python train.py --model="image classifier" --crop_scale_min=0.7 --norm_position="pre" --layer_scale_init=0.01 --layers=14 --width=192 --pooling="class_token" --residual_init="none" --optimizer="soap" --beta2=0.95 --learning_rate=0.0017 --shampoo_beta=0.95 --eps=1e-08 --warmup_steps=550
Rows from block 10 of a small image classifier, named by matrix and row number. Rows with one number belong to one neuron. Each number is 128 + 24 x the weight over its row's rms, rounded and kept within 0 to 255. All counts start at 0.
After each neuron's rows are labels from the 100 images, of 14848, where the neuron reaches its highest value: "strongest on" is what is common among them. Only what is clearly more common there than usual is listed. The data: retinal OCT scans (Kermany 2017).
# fc1: MLP up (model.blocks.10.mlp.fc1.weight, 384x192), inputs 0-95
# fc2: MLP down (model.blocks.10.mlp.fc2.weight, 192x384, transposed), outputs 0-95

fc1.330 [117 120 123 117 169 125 146 175 131 122 130 136 110 175 123 166  76 109 136  85 107  96 150  85 148 113 127 152 204 139 164 125 136 118 145 125 126 161 130 111 128 135 133 132 141 120 106 132 122 162 128 127 118 126 108 144 103 138 127  98 186 116 145 159 134 108 141  99  95 105  95 116 109 151  68 106 106 101 134 105 110 114 110 150 152  96 107  85 129 128 123 137 128 107  95 111]
fc2.330 [131 111 117 127 160 117  74 127 125 145 177 132 112 117 100 106 143 123 122 102 162 167 123 163 133  90 115 139 122 147 141 135 138 130 161 116 129 111 151 118 115 125 129 177 103 133 104 131 113 120  61 112 125 153 124 122  93 180 108 100 153 114  82 132 135  85 105 123 159 109 118  95 118 142 104 130 104 151 117 143 133 125 142 171  86 161 108 124 112 164 123 203 154 119 111 127]
strongest on: finding: normal

fc1.151 [ 85 164 111 131 136 112 118  94 175 157 131 168 130 151 125 103  91 104 118 138 104 118 129 160  59 103 137 143 112 104 153  88 114  96 152 126 142 156 132  93 126 122 130 140 129 125 130 150 160 115 138 122 154 175 141  98 118 131 132 120 141 144 120 160 125 167 122 139 118 160 101 109 140 185  90  96  94 128  99 148 135  88 132 123 107 107 110  88 135 152 122  96  96 140 124 110]
fc2.151 [ 78 131 132 118 128 142 111 108 109 128 113 112 110  74 125 116 130 139 141 134 179  80 158 158 129 143 130 159 143 157 122 115 134  91 127 144 209 108 123 139 122 145 198  92  93 131 129 148 124 129 124  65 117 127 135 151 117 131 145 125  92 127 122 122 135 128 133 141 122 115 113 121 125 137 110 116  85 145 110 111 182 123 171 114 125 131 131 125 137 126 121 119 105 150 144 120]
strongest on: finding: choroidal neovascularization

fc1.164 [158 153 100 121  85  88 107 150 117 133 125 145 119 119 108 152 174 111 132 144 162 150  61 144  91 109 133 135 123 164 140 131 100 101 114 152 131 120  72 151 115 127 128 121 115 118 162 120 150 134 119 150 127  94  86  97 145 152 137 140 141 154 114 121 188 143 154 107 146 150 117 123 134 177  98 137 142 147  95 161  72 113 103 127 180 125 116 105 138 192 104 149 142 147 148 119]
fc2.164 [112 141 142 120 117 163 154 123 112 128 109 152 104 123 156 144 149 100 144 119 140 112 138 145 137 116  85 100 142 109 163 104  99 128 169 186 124 124 178 100 135 127 120 117 142 139 140 136 124 144  82 163 141 157 109 170 143 113 103 147 135 114 136 130 124 133 136  90 140  81 120 121 116 110 148 130  64 114 152 154 141 167 103 159 141 121 115 117  92 153 162 139 105 143  39 142]
strongest on: finding: diabetic macular edema

fc1.107 [112 121  91 150 150 151 116 115 117 108 120 138  95 131 136 145  98 136 145  48 150 142 133 129 125  79 133 124  83 115 158 122  82  98 117 138 165 131 133 111 149 153 108 142 106 120 117 132 138 157 118  92 131 155  88 102 123 100 143 128 104 135 102 146 128 143 143 137 167 133 166 118 163 151 116 149 112 121 100 156  99  98 105 128 123 159 126 126 131 107 135  97 134 157 100  93]
fc2.107 [122 118 150 154 128 109 151 117 147 121 112  82 138 120 143 157 145  74  92 113 110 143 120 118 145 107 128 123 128 141 146 158 113  90 134 155 106 137 132 139 126 141 138 160 176  74 100 149 148 146 100 138 144  97 172 120  76 182 104 124 157  91 123 169 128 157  98 168 129 105  92 144 116  86 104  96 186 133 108  97 136 149 135 117 146 124 132 129 119 133 132 108 131 120 115 137]
strongest on: finding: diabetic macular edema

fc1.34 [133 175 118 106 112  74  90 143 139 138 101 139 120 137 116 145 125 193 126 144 125 114 104 121 160 124 132 123 118  97 128 138 129 137  94 112 141 100 109 119 111 104 133 152 140 104 134 125 129 145 135 144 109 156 152 140 157 103  81 117 120 177 126 140 141 154 166 127 152 146 122 132 123 118 171 111 157 139  94 140 171  86 113 117 146  58 194 133 109 133 127 145 171 131 119 127]
fc2.34 [134 128 174 152 117 120 114 123 105 136  83 138 130 173 102 151  46 165 126  81  74 161 159 133 128 146 118 146 103 173 120 101 135 162 140 152 143 132 121 127 134 111 177  92 179  99 139 115  93 147 139 147 104 131 112 145 140 115 114 114 149  82 133 130 137  90 135 114 101 107  70 145 124 125 111 152 123 125 114 154  95 133 175 120 124 136 117 188 156  65 173 123 129 132 102 115]
strongest on: finding: choroidal neovascularization

fc1.169 [167 116 120 153 118 121 101 120 101 147 126 148 122 116 157 159 107 146 109 112 121 132 156 126 136 125 150 119 111 148 158 139 155 100 114 110 111 140  98 137 163 131 161 160 133 107 111 120 146 110 151 137 139 148 148 174 153  93 127 165  97 139 126 153 169 128 129 118 121 132  92 136  98 133 148 148 138 100 126 161  97 121 106 106 110 115 143 112 117 160 126 151 146 120 102 142]
fc2.169 [121 110 146 166 165 124 139 145 155 163 138 120 143 141 130 139 116 142 162  96 117 126 152 115 118 153 136 140 127 143 130 161 129 106 150  88  98 142 127 107 143 131 179 108 148 113 146 122 140 133 112 137 125 171 203 161 130 183 113 129  90 110 126 138 163 145 159 119 132 129  97 143 106 135  55 156 169 160 148 150 134 122 128 107 166 150 139 114 141 155 135 125 148 168 119 111]
strongest on: finding: normal

fc1.74 [129 148 143 144  90 116 123 128 151 119 116  98 148 144 142 146 172 114 120 143 110 161  87 123 149 134  92 162 112 137 162 111 141 141 118 167 115 100 127 123 135 161 168 109 141  58 149 113 161 149 123 110 152 104 133 106 104 127 178 170  91 127 136 134 148 102 101  99 112 121  88 146 147 171 108 114 116 150 133 118 145 126 133  86 121 123  88  93 160 136 134 131 125 129 106 113]
fc2.74 [115 158 134 160 106 131 157 107 134 129 130 133  93 135 152 134 131 165  99  70 145 105 167 109  92 107 157  92 143 124 131 115 106 127 111 145 136 159  79 102 117 150 143 128 134 137 116 116 122 106 133  87 142 115 143 124 136 209 130  87 101 133 157 145 152 132 107 147 103 104 118 133 104 162  94 133 126 134 144 167 154 155 129 104 126 112 141 112 136 122 126 123 141 121 156 130]
strongest on: finding: diabetic macular edema

fc1.211 [105 125  99  99 151 126 130 106  97 135 132  80 143 132  86 123 129 109 122  57 133 116 152 110  77 121 133 103 134 157 121 117 148 136 146 116 166 113 123 129 115 126 106 111 120 127 126 156 116  97 151 127 139 119 159 148 155 107 115 125 148 191 103 124 157 126 147 123 133 102 107 135 112 118 107 114 157 127 131  88 134 154  80 146 148 143 136 113 130 154 176 121 145 126 115 128]
fc2.211 [114 155 112 163 138 166 132 121 110 120 117 164 136 152 122 158 115 158 130  97 157 141 137 133 133 144 137 171  89 156 135 152 114 140 146 137  77 115 122 171 114 119 152 111 147 196 114  98  70 114 127 161 173 141 182 154 150 120 127 116  98 129  50  84  81 106 117 123 156 121 125 136 126  99 118 146  89 116 109 147 146 146 119 127  98 140 128 116 154 164 150 165 116 137 109 132]
strongest on: finding: choroidal neovascularization

fc1.45 [160 149 145 181 115 115 160 147 129 154 118 155 137 138 122 110  93  92 113 121 108 126 129 137 110 143 122  83 106 168 132 123 129 142 131 128 137 137 152 130 101 112 146 132 116 135 148 121  97 128 119 112 118 103 114 113 145 125 174 109 140 154 122 127 152 139 110 134 157 102 120 147  91 101 149 122  88 150 115 108 134 110  61 161 130 159 153 111 121 115  86  90 114  96 149 120]
fc2.45 [122 128 106 133 157 163 157 128  95 141 160 138 114 165 130 114 151 137 131 129 131 131 119 149  98 170 138 132 123 173 170 100 151 146 168 119  98 118 114  76 121 163 125 164 130 121 111 131 121 120 155 168 113 159 131  78 142 117 135  82 132 122 143 136 149  87 181 126 115 121 132 132 118 108  87 121 167 120 127 152 126 134 149  99  78 164 100 181 138 106 144 108 146 107 171 136]
strongest on: finding: choroidal neovascularization

fc1.147 [105 121 142 134 176 113 173  84 110 130 172  87 109 146 115 137 117 157 102 155 123 131 122 105 156 110 145 121 142 153 146 124 139 129 164 116 145 131 113 132  69 120  96 160 156 125  99  79 130 125 114 144 175 138 123 127 147 122 131 105 117 122 164 175 136 116 127  92  92 138  91 125  99 165  68 160 126 115 101  78 100 122 169 149 124 136 103 111 125 167 106 128 119 138  90 125]
fc2.147 [137  94 152 114 142 128 142 128 118 131 135 133 134 125 105 145 144  96 160 139 131  86 164 137 130 111 112 116 136 163 126 119 138  62 188 111 157 137 122  94 107 112 106 125 105 125  97 120 147  85 145 138 152 114 144 126 104 137 121 138 197 107 102 139 134 102 180 150 115 142 116 101 136 158 110 108 148 135 105 117  86 143 106 140 117 130 113 144  96 133 126 128  96 122 121 129]
strongest on: finding: choroidal neovascularization

fc1.161 [131 144 111 120 112 136 140 152 120 163 163 143 129 124  87 117 143 165 130 115 128 106 107 107 130 150 156  95 148  98 137 103  93  97 156 118 118 102 114 126 110 104 153 140 140 118  83 122  89 145 150 119 154 149  57  77 135 146 143 119 150 149  93 142 125  98 147  82 150 136  94 105 141 151 122 133 136 107 119 108 181 124 125 134 124 110  81 123 111 161 120 129 130 161 130 162]
fc2.161 [177 111 151 175 126 113  95  65 160 138 148 163 158 102 113 100 141  96 112 154 134 149 101 131 127 122 178  76 115 132 118 125 130 106 120 114 108 106 148 169 112 175 127 200 125 120 156 159  86 107 148 139 137  95 147 130  85  75 118 102 121 149 139 123 133 121 129 142 158 113 143 148 114  93 114 113 119 142 158 111 149  98  89 121 163  96 124 133 114 142 130 153 132 121 144 128]
strongest on: finding: diabetic macular edema

fc1.60 [156 132 122 154 156 106 131 103 106 131 136 141 116 144 127  84 102 117 136 117 164 161  82 161 121 123 128  94 187 186 117 123 107 113 155 102 123 123 113 121 114 118 142 111  94  96 145 126 148  87 130 139 110 136  97 139 119 113 153 144 162 167 160 143  83 147  94 169  94 125 128 104 112 119 103 139 148 146 115  90 146 177 133 127 122 119 102 126  81 145 124 103 126 121 128 153]
fc2.60 [ 99 119 120 111  82 129 123 146 105 132 122  90 151  98 112 141 100  91 123 132  90  91 147 102 128 160 126 105 106 137  86 119 118 131 108 121  90 113 110  93 143 169 144 126 134 145 138 165 151 131 183  75 165 122 102 141 134 161 150 110 135  97 141  84 139 179 116  99 127 125 117 106 121  71 135 144  72 108 122 155  94 153 109 137  55 134 139 123 175 100 118 118 103 145 137 120]
strongest on: finding: diabetic macular edema

fc1.49 [124 109 160 110 157 131 152 134 120 120 124 131 130 150 129 119 140 138 122 138 127 153 144  59 118 115 115  93 143 119 132 107 181 154 162 137  94  74 113 123  78 123  99 104 112 128 140 139 112 130 155 147 144 150 163 150 155 154  97 148 111 145 142 164 153 107 142 145 107 153 150 106 134  97  80 125 179 107 119 113 123  73 170 138 126 147 149 163 146 152 130 127 169 151 115  93]
fc2.49 [106 150 117  78 139 117 108 121 136 146 122 187 101 155 131 136 133  85 115 147 122 134 107 118 151 128 111 135 127 122  73 113 128 153 149 175 153 124 153 142 112 155 178 133 191 164 151  98 156 104 129 116 160 108 146 118 134 128 162  92 125 126 116 117 133 148 127 132 104 165  84 166 139 177  80 145 107 132 118  93 143 125 105 152 187 119 125 146 118 123 119 122 102 121  69 127]
strongest on: finding: choroidal neovascularization

fc1.249 [ 97 106 111 116 116 145 121  87 126 130  87 137 126 146 114 116 116 146 125  98  88 124 123 127 108 161 172 156 176  98 157 147  96 139 182 115 146  98 134 127  93 159 161 108 116 129 130 144 125 161 156 156  83 164 147 109 110 171 118 149 116 144 105 102 154 129  89 133 102 100 155 142 170 170 103 110 114 129 140  91 141 117  74 100 129 150 130 180 138 137 142 121 101 153 121  96]
fc2.249 [175 101 121 130  88 146  95 137 146 105  65 144 110 154 155 131 128 109  99 117 135 117  84 114 117 148 122 134 126 123 152  75 144 127 137  92 160 127 102 164 153 124 186  47  84 140 107 129 143 130 143 113  85 108 107 131  81 147 129 116  96  77 148 143  75 138 124 111 126 149 103 103 128 137 119 110 125 123 134 113  94 103 136 109 146 123 107 132 109 142 109 161 110 132 175 115]
strongest on: finding: choroidal neovascularization; finding: diabetic macular edema

fc1.239 [144 125  99 113 145 155 133 150 136 129 131 168 167 111 120 162 126 142 101 135 127  93  73 131  85 134  91 104 155 156 112 119 123 136 176 143 166 155  91 146 101 146 147 102  96  89 150 127 111 114 166 148 139 146 120 136 162 158 143  85 123 130 154 146 171 103 103  94 132 135 130 148 122 174 138 123 154 109 110 144 168  98 101 117 160 135 121 126 158 112  60 136 113 148 124 161]
fc2.239 [145 154 161 137 155 141 142 125 159 134 120  69 131  99 132 112 134 142  73 134  97 111 129 107 160 139 116 108 124 129  70 130 126 131 117  95 139 138 158 145 172 105 109 158 128 133 147 135  72 133 134 118 124 137 118 161 137 105 144 137  81 142 103  90 117 176 114 139 136 111 164 107 152 113 108 140 136 126 131 106 152 129 165 125  58 142 105  73 139 118 116 108 184 145 105 121]
strongest on: finding: choroidal neovascularization

fc1.373 [101 168 137 136 144 162 127 126 101 106 142 165 123 139 133 102 139 120 108 108 165 144 124 104 102 142 128 131 109  98 133  92 123 135 138 138 154 156  96 116 146 135  80 127  90 136 113 128 142 143 148  90 158 102 132 111 158  91 107 106  92  85 175  85 145 116 103 128 121 116 156 116 101 117 126 104  64 159 105 104 165 117 144 140 136 147 135 150 141 140 131 123 166 151 123 118]
fc2.373 [116 125 134  93 112 117 100  98 122 120 126  93 148 126 131 117 108 126 150 162 122 127 145 114 144 148 135 144 129 144 104  93 129 112 121 145 156 150 144 104 136 121 171 131 148 141 171 147 105 121 132  89  74 118  96 115  91 128 149 141 144 125 149 114 106 117 123 152 135 119 132 122 116 140  83 139 140 134 135 156  99 133  91 125 141  95 176 159 134 118 124 159 114 117 106 131]
strongest on: finding: choroidal neovascularization; finding: diabetic macular edema

fc1.256 [109 158 142 153 121 171 147 103 127 104 108 111 136 157 109 139 104 131 168 118 112 124 152 134 119  88 106 107 104 120  97 124 129 126 125 160 187 107 153 112 119  93 139 108 124 104 143 143 151 142  69 125 126 130 123 116  99 126 159 141 147 114 159 135 148 121  91 164 126 136 134 134  74 124 120  80 167 112 131 134 115 126 119  97 102 111 124 136  93 157 120 103 121 101 113  71]
fc2.256 [167 113 122 151 131 151 143 139 121 121 150  95 105 153 140 157 130 119 150 116 144 133 112 128 100 136 131 134 137 128 134  92 101  97 117 168 148 142 123 125 116 123 107 176 136 110 192 104  74  88 126 129 173 125 160 101 154  76 125 118 123 140 160 130  92  72 151 111 135 143 103 106 106 167 112 148 183 121 141  87 156 129 115 126 156 115 107 128 142 105 150 103 153 114 153 112]
strongest on: finding: choroidal neovascularization

fc1.155 [108 146 122 151 129 116 156 140 143 111 160 142 129 128  78 145 128 106 122 176 157 102 116 148 168 110 150 176 167 137  97 121 120 137 101 131 140 126 112  98  80 125 114 119 155 155 118 111 140 103  90  96 104  91 132 137 143 126 118 161 120  64  93  84 108 119 151 138 132 122 133  82 139 153 155 117 116  43 134  71 111 126  90 100 134 146 105 151 156 146 135 123 107 108 158 181]
fc2.155 [155 173 138 168 185 122  96 124 145 148  98 119  94 101 138  99 119 150 157 160 135 171 147 111 138 158 155 118 139 120 162 122 118 148  86  96  83 115 108 136  79 154  98 149 141 126 120 111 146 137 149 109 109 140 138 104 159 152 148  99 103 130 138 139 101 148 131 124 135  81 109  85 154 156  90 105  97 134 140 160  93 100 122  90 142  91 121  94 141 125 115 127 122 129 129 117]
strongest on: finding: choroidal neovascularization

fc1.309 [113 133 138 113 149 100 135 101 151 105  95 126 123 111 158 138 139 139 100 132 108 144 127 152 147 116 146 132 114 121 145 149 115 100 144 112 146 140 117 124 125 158 123 151  98 132 163  98 103 103 181 126 159  90 142 101 117 125 107 135 136 147 132 157 161 114 142 140 144  74 156 112 125 142 136  95 140 154 101 187 132 155 127  88 114 121 185 137 149 196 106 124 101 117 114 157]
fc2.309 [132 132 118 142 136 129 162 103  98 106 136 114  93 128 104 108 133 157 119 143 140 113 113 159 127 138 157  97 131 126  86 134 138 110 133 156 146 133 114 173 123 104 100 188 103 143 127 128 151 122 134 188 102 121 130 168 134 106 121 132 146 168 138 121 113 144 108  54 121 126  81 109 123 176 129 103 110 120 106 128 106 121 139 128 135 148 108 121 109 157 150 181 138 141 110 117]
strongest on: finding: choroidal neovascularization

fc1.59 [159 139  96 128 101 136 111 126 106 113 135 124 109 163  87 145 164 150 140 177  84  77 122 122  83 119 131 129 100 149 158 132 165 132 143  99 121 128 152 148  94 128 150 160 119  91 105 120 100 155 122 117 162 120 111 113 178 111 118 133 110  85 113 129 123 131 161 134 136 109 100 113 131 130  99 128 151 134 162 126 134 121 129 150 119 111 117 130 105 148  97 134 105 121 129 145]
fc2.59 [114 143 130 117 127 128 168 132  92 117 122 125 133 166 106 117 104 168 120 143 131  82 127 138 127  99 126 119 124 117 138 148 142 134 114 125 194  91  75  86 116 122 152 157 119 108 115 134 125 126 118 111 165 115 103 127 122 124 121  98  85 109 126 152 137 181 154 160 146 159 139 137 152 149 138 121 190 132 118  47 122 169  96 110 103 123 131 116  96 148  93 157 110 149 165 120]
strongest on: finding: normal

fc1.25 [ 78 161 152 118 114  91  92 121 128 127 100  99 124 125  99 108 110 106 106 118 136 102 176 147 120 126 107 139 125  92 115 105 123  82 180 159 118 157 162 183 132 109 123 133 122 118 151  87 130  86 114 152 137 110 126  78 117 127 135 139  70 117 101 150 132 164 134 122 115 107 184 146 117 136 133 121 143 162 165 125 106 124 129 124 111 145 127 108 115 154  82  78 100 142 133 131]
fc2.25 [140 164 118 147 131  96 209 155 136 124 108 129 156 117 128 128 145 134 131 166 131  74  68 147 124 133 120 122 176 145 147 144 106 121 120 143 193 118 111 137 107 160 114 145 129 136 105 102 128 171 130  90  98 117 106 145 141 128 120 162 130 113 112 131 129 118 106 156 164 109 170 147 117 119 124 127 120 142 159 142  87  55 158 130 150 155  96 170 128 141 119 106 144 154 161 108]
strongest on: finding: choroidal neovascularization

fc1.3 [131 133 138 162 121 114 120 133 100 118 180 148 111 106 135 119  86 120 156 137 131 122 123 133 132 126 118 166 128 145 128 171 107 152  95 105 113 103 119  68  97 106 120 127 134  93 141 130 177  97 125 128 129  81 166 165 172 151 127 131 138 152 156 164 113 169 131 126  85 137 170 115 104  72 115 153 120 184 107 116 141  88 107 133 122 141 122 119 137 107 135 170 149 142 139 125]
fc2.3 [ 97  96 131 124 127 120 150 130  91 116 151 144 141 171 111 109 137  76 159 165 112 128  68 104 146 138 133 102 132 133 111 129 149 149 179 102 175 133 158  85 156 131 103 101 123 130 131 144 141 101 129 146 124 109 117 122 120  66 141 106 170 134 144 159 139 138 141 182 124 132 136 182 148 120 138 122 132 125 136 137  99 111 133 119 112 151 128 126 122 117 110 106 170 146 121 152]
strongest on: finding: normal

fc1.175 [154 140 141 124 142  61 155 101 147 116 105 121  97 112 103 108 144 150 111 168  97 143 122 106 161 133 164  87 145 100 163 109 140 159 136 127 153  96 103 134 145 162 153 121 140 139 109  75 118 129 109 167 102 187 171 108 113 117 123 135 154 153 134 123 148 122 138 123 154 128 124 106 163 143 133 164 166 107  73 102 164  79 128 125 128 147 142 128 129 102 129 127 112 178 100 159]
fc2.175 [ 76 113 127 159 193 127  55 131 124 117 167 134 145 181 113 164 119 133 124  81  89 112 161 105 115 186 133 118 131 149 154 118 110 129 115 142 189 105 111 107 126  91 131  88 108  71 133 133  72 115 146 148 144 148  92 119 134  88 116 107  72 133 116 123 145 126 125  96 118 121  84  99 150 128 109 132 144  94 129 170 104 154 102 135 168 109 121 151 153 149  99 133  94 119 116 166]
strongest on: finding: choroidal neovascularization

fc1.226 [139 118 122 175 139 138  93 124 125  70 106  76 138 116 153 127  94 103 118 127  94  91 132 143 119 158 105 137 142 157 113 118 118 132 141 145 136 125 164 111 148 175 131 102 100 143 118 124 126 124 152 144 105 116 165 144 129 131 141 172  84 151 137 129 106 125 115  94 185 117 150 115 112 166 108 151 135 114  72 132 127 131 124 143  91 131 113 144 153 158 170 114 160 122 123 104]
fc2.226 [142  96 126 125 128 134 102 121 166 137  85 114 128  87 148 122 177  95 121 147 176 130 154 119 140 131 109 120 148 131 113 127 133 123 154 172 111 147 108 104 147 165 109 135 139 143 138 113 140 136 102 108  95 135 168 123 112 174 140 169 132 126 143 143 165 141 144  84 125 100 118 143 128 121 156 139 101 170 141 101 176 102 168  78  49 139 157 110 123 113 172 102 137 120 136 123]
strongest on: finding: normal

fc1.221 [100 181 136 144 126 119 103 159 141 116 133 144 120 131 123 147 156 132 108 102 138 136 100 130 117 131 163  98 162 106 127 119 115 135 118 111 137 110 171 129  91 144 155 158 188 144 161 172 127  99 132 111 128  94 125 103 151 140 156 126  98 116 132 127 134 146 169 108 138 157 139 124  99 149 154 123 148 102 149 111 105 158 113 118 144 114 126 122 117 181 118 137 101  62  95 103]
fc2.221 [ 71 127 106 111 105 129 174 120  97 153 111  91 156 161 132 142 128 116  92 140  77 100 102 136  87 140 151 124 129 120  97 141 119 143 154 118 142 132 104 119 100 110 111 161  75 100  87 149  83 104 104 150  59 103 105 114 123 115 173 115 113 114 138 167 104 127 164 102 112 116 171 162 114 141 162  91 108 116 127 161 140  98  88 131 112 118 104 139 100 118 148 115 131 119 139 135]
strongest on: finding: diabetic macular edema

fc1.224 [113 147 107 175 157 103 118 150 134 114 131  90 112 160 137 149  70  55 112 130 146 140 115 127 117  86 116 158 131 116 122 104 147 124 122 148 158 137 123 143 121 136 104 103 124 123 192 121 107 135 103 104 128 140 134 106 187 142  97  77 157  92 126 147 100 138 104 186 115 118 134  87 122 108 125 106 115 114 101 112  64 106 165 122 135 102 111 133 100 124 160 104 126 128 159 116]
fc2.224 [156 117 115 119 147 143 115 136 109 142 137 116 138 158 116 167 115 152 143 102 124 122 119 156 126 143 124 124 148  82 102 183 153 117  59 128  97  95 116 137 131 131 122 148 147 186 146 147 160 156 123 147  95 123  63 113 122 153 103 162 156 126 169 103 126 120 109 151 129 108 131  73 138 158  94  88  95 110 142 130 138 126 110 121 181 123 141 127  99 143 138 122  92  80 108 138]
strongest on: finding: diabetic macular edema

fc1.61 [130 158 172 166 126  87 110  97 116 127  98 136  99 144  67 144 139  73 116 135 144 135 116 125 118 113 167 136 145 119 156 139 141 144 164  97 150 157  96 121 155 151  86 132  85 103 144 132 112  85 157  92 153 106 102 137 149 128 137 113 121 140 125 121 169  92 155 111  97 130 149  88 151 158  96 122 146 117 102 106  51 112 129 130 161 120  85 130 101 116 115 136 108 128 103 155]
fc2.61 [145 140 146 141  92 142 124 134 151 122 155 161 153 101 129  95 142 146 141 123  99 131 148 125 124 154 151 106 117 117 105 134 128 124 155 128  85 129  91 150 138 141 150 113 139  95 143 133 162 141 133 144 156 164  80 160 144 112 118 106  98 134 121 121 163 165 144 111 133  82 155 142 137 106  98 138 103 111 105 141 107 115 164 178  95 157  64 169 122 166 131 116 157 134 140  99]
strongest on: finding: choroidal neovascularization