Weights of a small image classifier: batches of 512.
Rows from block 2 of a small image classifier, named by matrix and row number. Rows with one number belong to one neuron. Each number is 500 + 40 x the weight over its row's rms, rounded and kept within 0 to 999. All counts start at 0. Numbers have three digits each.
After each neuron's rows are labels from the 100 images, of 14848, where the neuron reaches its highest value: "strongest on" is what is common among them; "patch colour" is the nearest of a few named colours to the mean colour under the peak. Only what is clearly more common there than usual is listed. The data: retinal OCT scans (Kermany 2017).
# fc1: MLP up (model.blocks.2.mlp.fc1.weight, 384x192), inputs 0-31
# fc2: MLP down (model.blocks.2.mlp.fc2.weight, 192x384, transposed), outputs 0-31

fc1.72:460472563502528422520553497514532504563492438506472425433537556537446482524507481439438534469466
fc2.72:470541508530461501449503447498538519479476447539561482445488440535454436452572499522537599421484
strongest on: finding: diabetic macular edema
patch colour: grey

fc1.89:439481501441463550530523491507500535406384509581437590524506500479503485549477532421477500531486
fc2.89:469458472475565490526539499480516514505486540498483548515516483516491522502487495550507399398497
strongest on: finding: diabetic macular edema
patch colour: grey

fc1.259:491508474515451505489511481479478535597512511446448487509504462494500451514441517461558515511484
fc2.259:522459513527520525583507454490515520470552489513475439539534525492478541490499470526498499536482
strongest on: finding: choroidal neovascularization
patch colour: grey

fc1.187:512479459515551495528488487494475489473610500457467457489517494493517548489514526546490493440508
fc2.187:467502480470489530492469498471470502476533509487563499560534453511435535472531577555506479506500
strongest on: finding: choroidal neovascularization
patch colour: grey

fc1.202:481527438540562530527496508549527492520591460491453540403466484517576439437460490512466544448395
fc2.202:521550529516560457477536589544519492474424462508440547566400512476479557501519527491466423521503
strongest on: finding: choroidal neovascularization
patch colour: grey

fc1.177:478504571586535507493500453589528503484475502545523491546462447540491562534519542523439507433471
fc2.177:496506533448471536563497534454440523560573544493439504523494476502513470591465460571536646452519
strongest on: finding: normal
patch colour: grey

fc1.274:502575524504514461510484454565567592557545525462447441508479497457448475534522451416436492504521
fc2.274:490487502462486508475519411497552541530467513506495569501513438518438545538478540548508472502495
strongest on: finding: normal
patch colour: grey

fc1.364:465455521451517504498391531461522494554460521557462453478487449538491472441567552478497540543503
fc2.364:460456578549514492533513522420503579489501505498505486598441480447499403527477455490489485577485
strongest on: finding: choroidal neovascularization
patch colour: grey

fc1.2:496549532491484504500510565468448502522456507484508554508499498465455506451457546577479432539590
fc2.2:465472472471510507518508496514513463500458548430547557527512582512582542542520495439496479512526
strongest on: finding: diabetic macular edema
patch colour: grey

fc1.203:487495446435458515553496514501536497497514465484479516513488451538533471456526502461470495494456
fc2.203:491540520461421506550521471512474467513479412490567489472475471478489526432451509559474488503536
strongest on: finding: diabetic macular edema
patch colour: grey

fc1.242:516482464501445460472453547503542545531455518484535523522453501443437454486538498461475532514497
fc2.242:499480557562503471386540502446442645468482505468505504537530525481416504425559434559484501508501
strongest on: finding: drusen
patch colour: grey

fc1.64:522496449480561478542495498595470484526511494450585573485576498524525493517511486422525501474500
fc2.64:418485546501467506524458560530533510451580519487478490558446505528521528458489541452451565485471
strongest on: finding: drusen
patch colour: grey

fc1.161:478509495460480528557529489504487495564533483510579530432440497512510491524495590455507481482479
fc2.161:536466579489505484533432516487545529499462559511514408499577525515476513535527490541456495537533
strongest on: finding: choroidal neovascularization
patch colour: grey

fc1.104:526534499533443511558568507424503512494486554462477560530465526464531524479479486436433513488558
fc2.104:507485535498459466460508493457543492450508501441608470462520575491493502529498530509462556438460
strongest on: finding: diabetic macular edema
patch colour: grey

fc1.299:532511510523573495545608489527548493499555553577503495499477513449443478493466514535515483499499
fc2.299:480525543486473609565526432466525506586416566470503525516536496500472496478476513538492546430502
strongest on: finding: normal
patch colour: grey

fc1.157:453475464502515541482641451514539499511468540405486559535511482481529504437501445539502505600522
fc2.157:469481514490549602429393438523558511482475487489480562466535507490488582510468505499503464452466
strongest on: finding: choroidal neovascularization; finding: diabetic macular edema
patch colour: grey

fc1.263:471394510484518490586520454424541549453437531476488559575497590503495531443556542520544514510493
fc2.263:525469519481547462412495586453527488459536495517473564525508556508529491497488455475524511431492
strongest on: finding: normal
patch colour: grey

fc1.258:505546526542502522534499574555551498459490475436512476507499530483536501449495537482421540480478
fc2.258:537498480534465509455517509461454478444506504498516480488545509541529497479495508521465404537512
strongest on: finding: diabetic macular edema
patch colour: grey

fc1.57:467473504463480513552473509431475509498447530551497502435434464534533562517551495550493503476561
fc2.57:499528478468507512509513450497481551531501502575476542469472462536531422551478437503453600481508
strongest on: finding: normal
patch colour: grey

fc1.31:536504485484497448553442494528475483514446510555509481488495478530504507494496551493573526534501
fc2.31:503505528427501497452548518416571436531557469555461557547502487466469546521528508435548472508539
strongest on: finding: choroidal neovascularization
patch colour: grey

fc1.327:492503571461519507424456492558456451571496447545539509506557499467475572491501515478503527501496
fc2.327:477476498503503481546483507580474480496445520514545531423419506501582488507499454445508465479497
strongest on: finding: choroidal neovascularization
patch colour: grey

fc1.54:516518567520488569542554448548458506508528481498478445475466505519515588523437468559517510538446
fc2.54:488485484462550558564481453525423539518550570499491533447501479477507500491448511428523419499517
strongest on: finding: choroidal neovascularization
patch colour: grey

fc1.195:522478570532551471481532516534492503503541500447481514547554517520473514596463554501475488467517
fc2.195:509511485501505601509535447495491549529476492465500483487472560576489561505531488556509520501493
strongest on: finding: normal
patch colour: grey

fc1.381:524456511487444442448536518468485595503441515520546580522592467558465452518497496459512441460554
fc2.381:495476505536542487548498481479489463503499517532522510412490501526489454489498561545479524444443
strongest on: finding: choroidal neovascularization
patch colour: grey

fc1.253:483484465537482522508454493543486507563438388448492518502519511464485469476468467481536519484613
fc2.253:499533494481576523527506457501445524475488534489511490488513512471527545550459484439505479466484
strongest on: finding: choroidal neovascularization
patch colour: grey

fc1.142:427453516442438530493488521538422554539468497484530536547560472541475431504507521496494485549542
fc2.142:523534564455495447499544527480487506556495508534506513551478430506419436526494483514495447529480
strongest on: finding: drusen
patch colour: grey

fc1.360:493519436450380603543500478547460446460429515547485536550458557483398515507478482522535509529525
fc2.360:557509514497517497546485553504560559450489494485454592475506504511479510558491519479456429497508
strongest on: finding: choroidal neovascularization
patch colour: grey

fc1.370:466475545469541507461486538532456473543498475474550483520499466450569517494425533463496449447453
fc2.370:527530466491488493492474497446570514531501459457486482503490460510474550516521514504509550527515
strongest on: finding: choroidal neovascularization
patch colour: grey

fc1.136:492543490463392541551496503516510568539516477505492497520436464544556484506496494552448546509492
fc2.136:505443576499479415448466517510452491541439535528525560487607509528400527519407495468538473580445
strongest on: finding: normal
patch colour: grey

fc1.37:500500528439450439552438464460445467557461422492516527471515411517460515564459543524544442541555
fc2.37:512506501533542524480540512517480576499415472498526488509524513515557562471529471477515503531496
strongest on: finding: diabetic macular edema
patch colour: grey

fc1.7:550520466458446478505476437500528502444467510477569483516438531510494538411474444451382523487480
fc2.7:463454511589473540461492474515508501497547515493543487422507479497510503461450505520486503423535
strongest on: finding: diabetic macular edema
patch colour: grey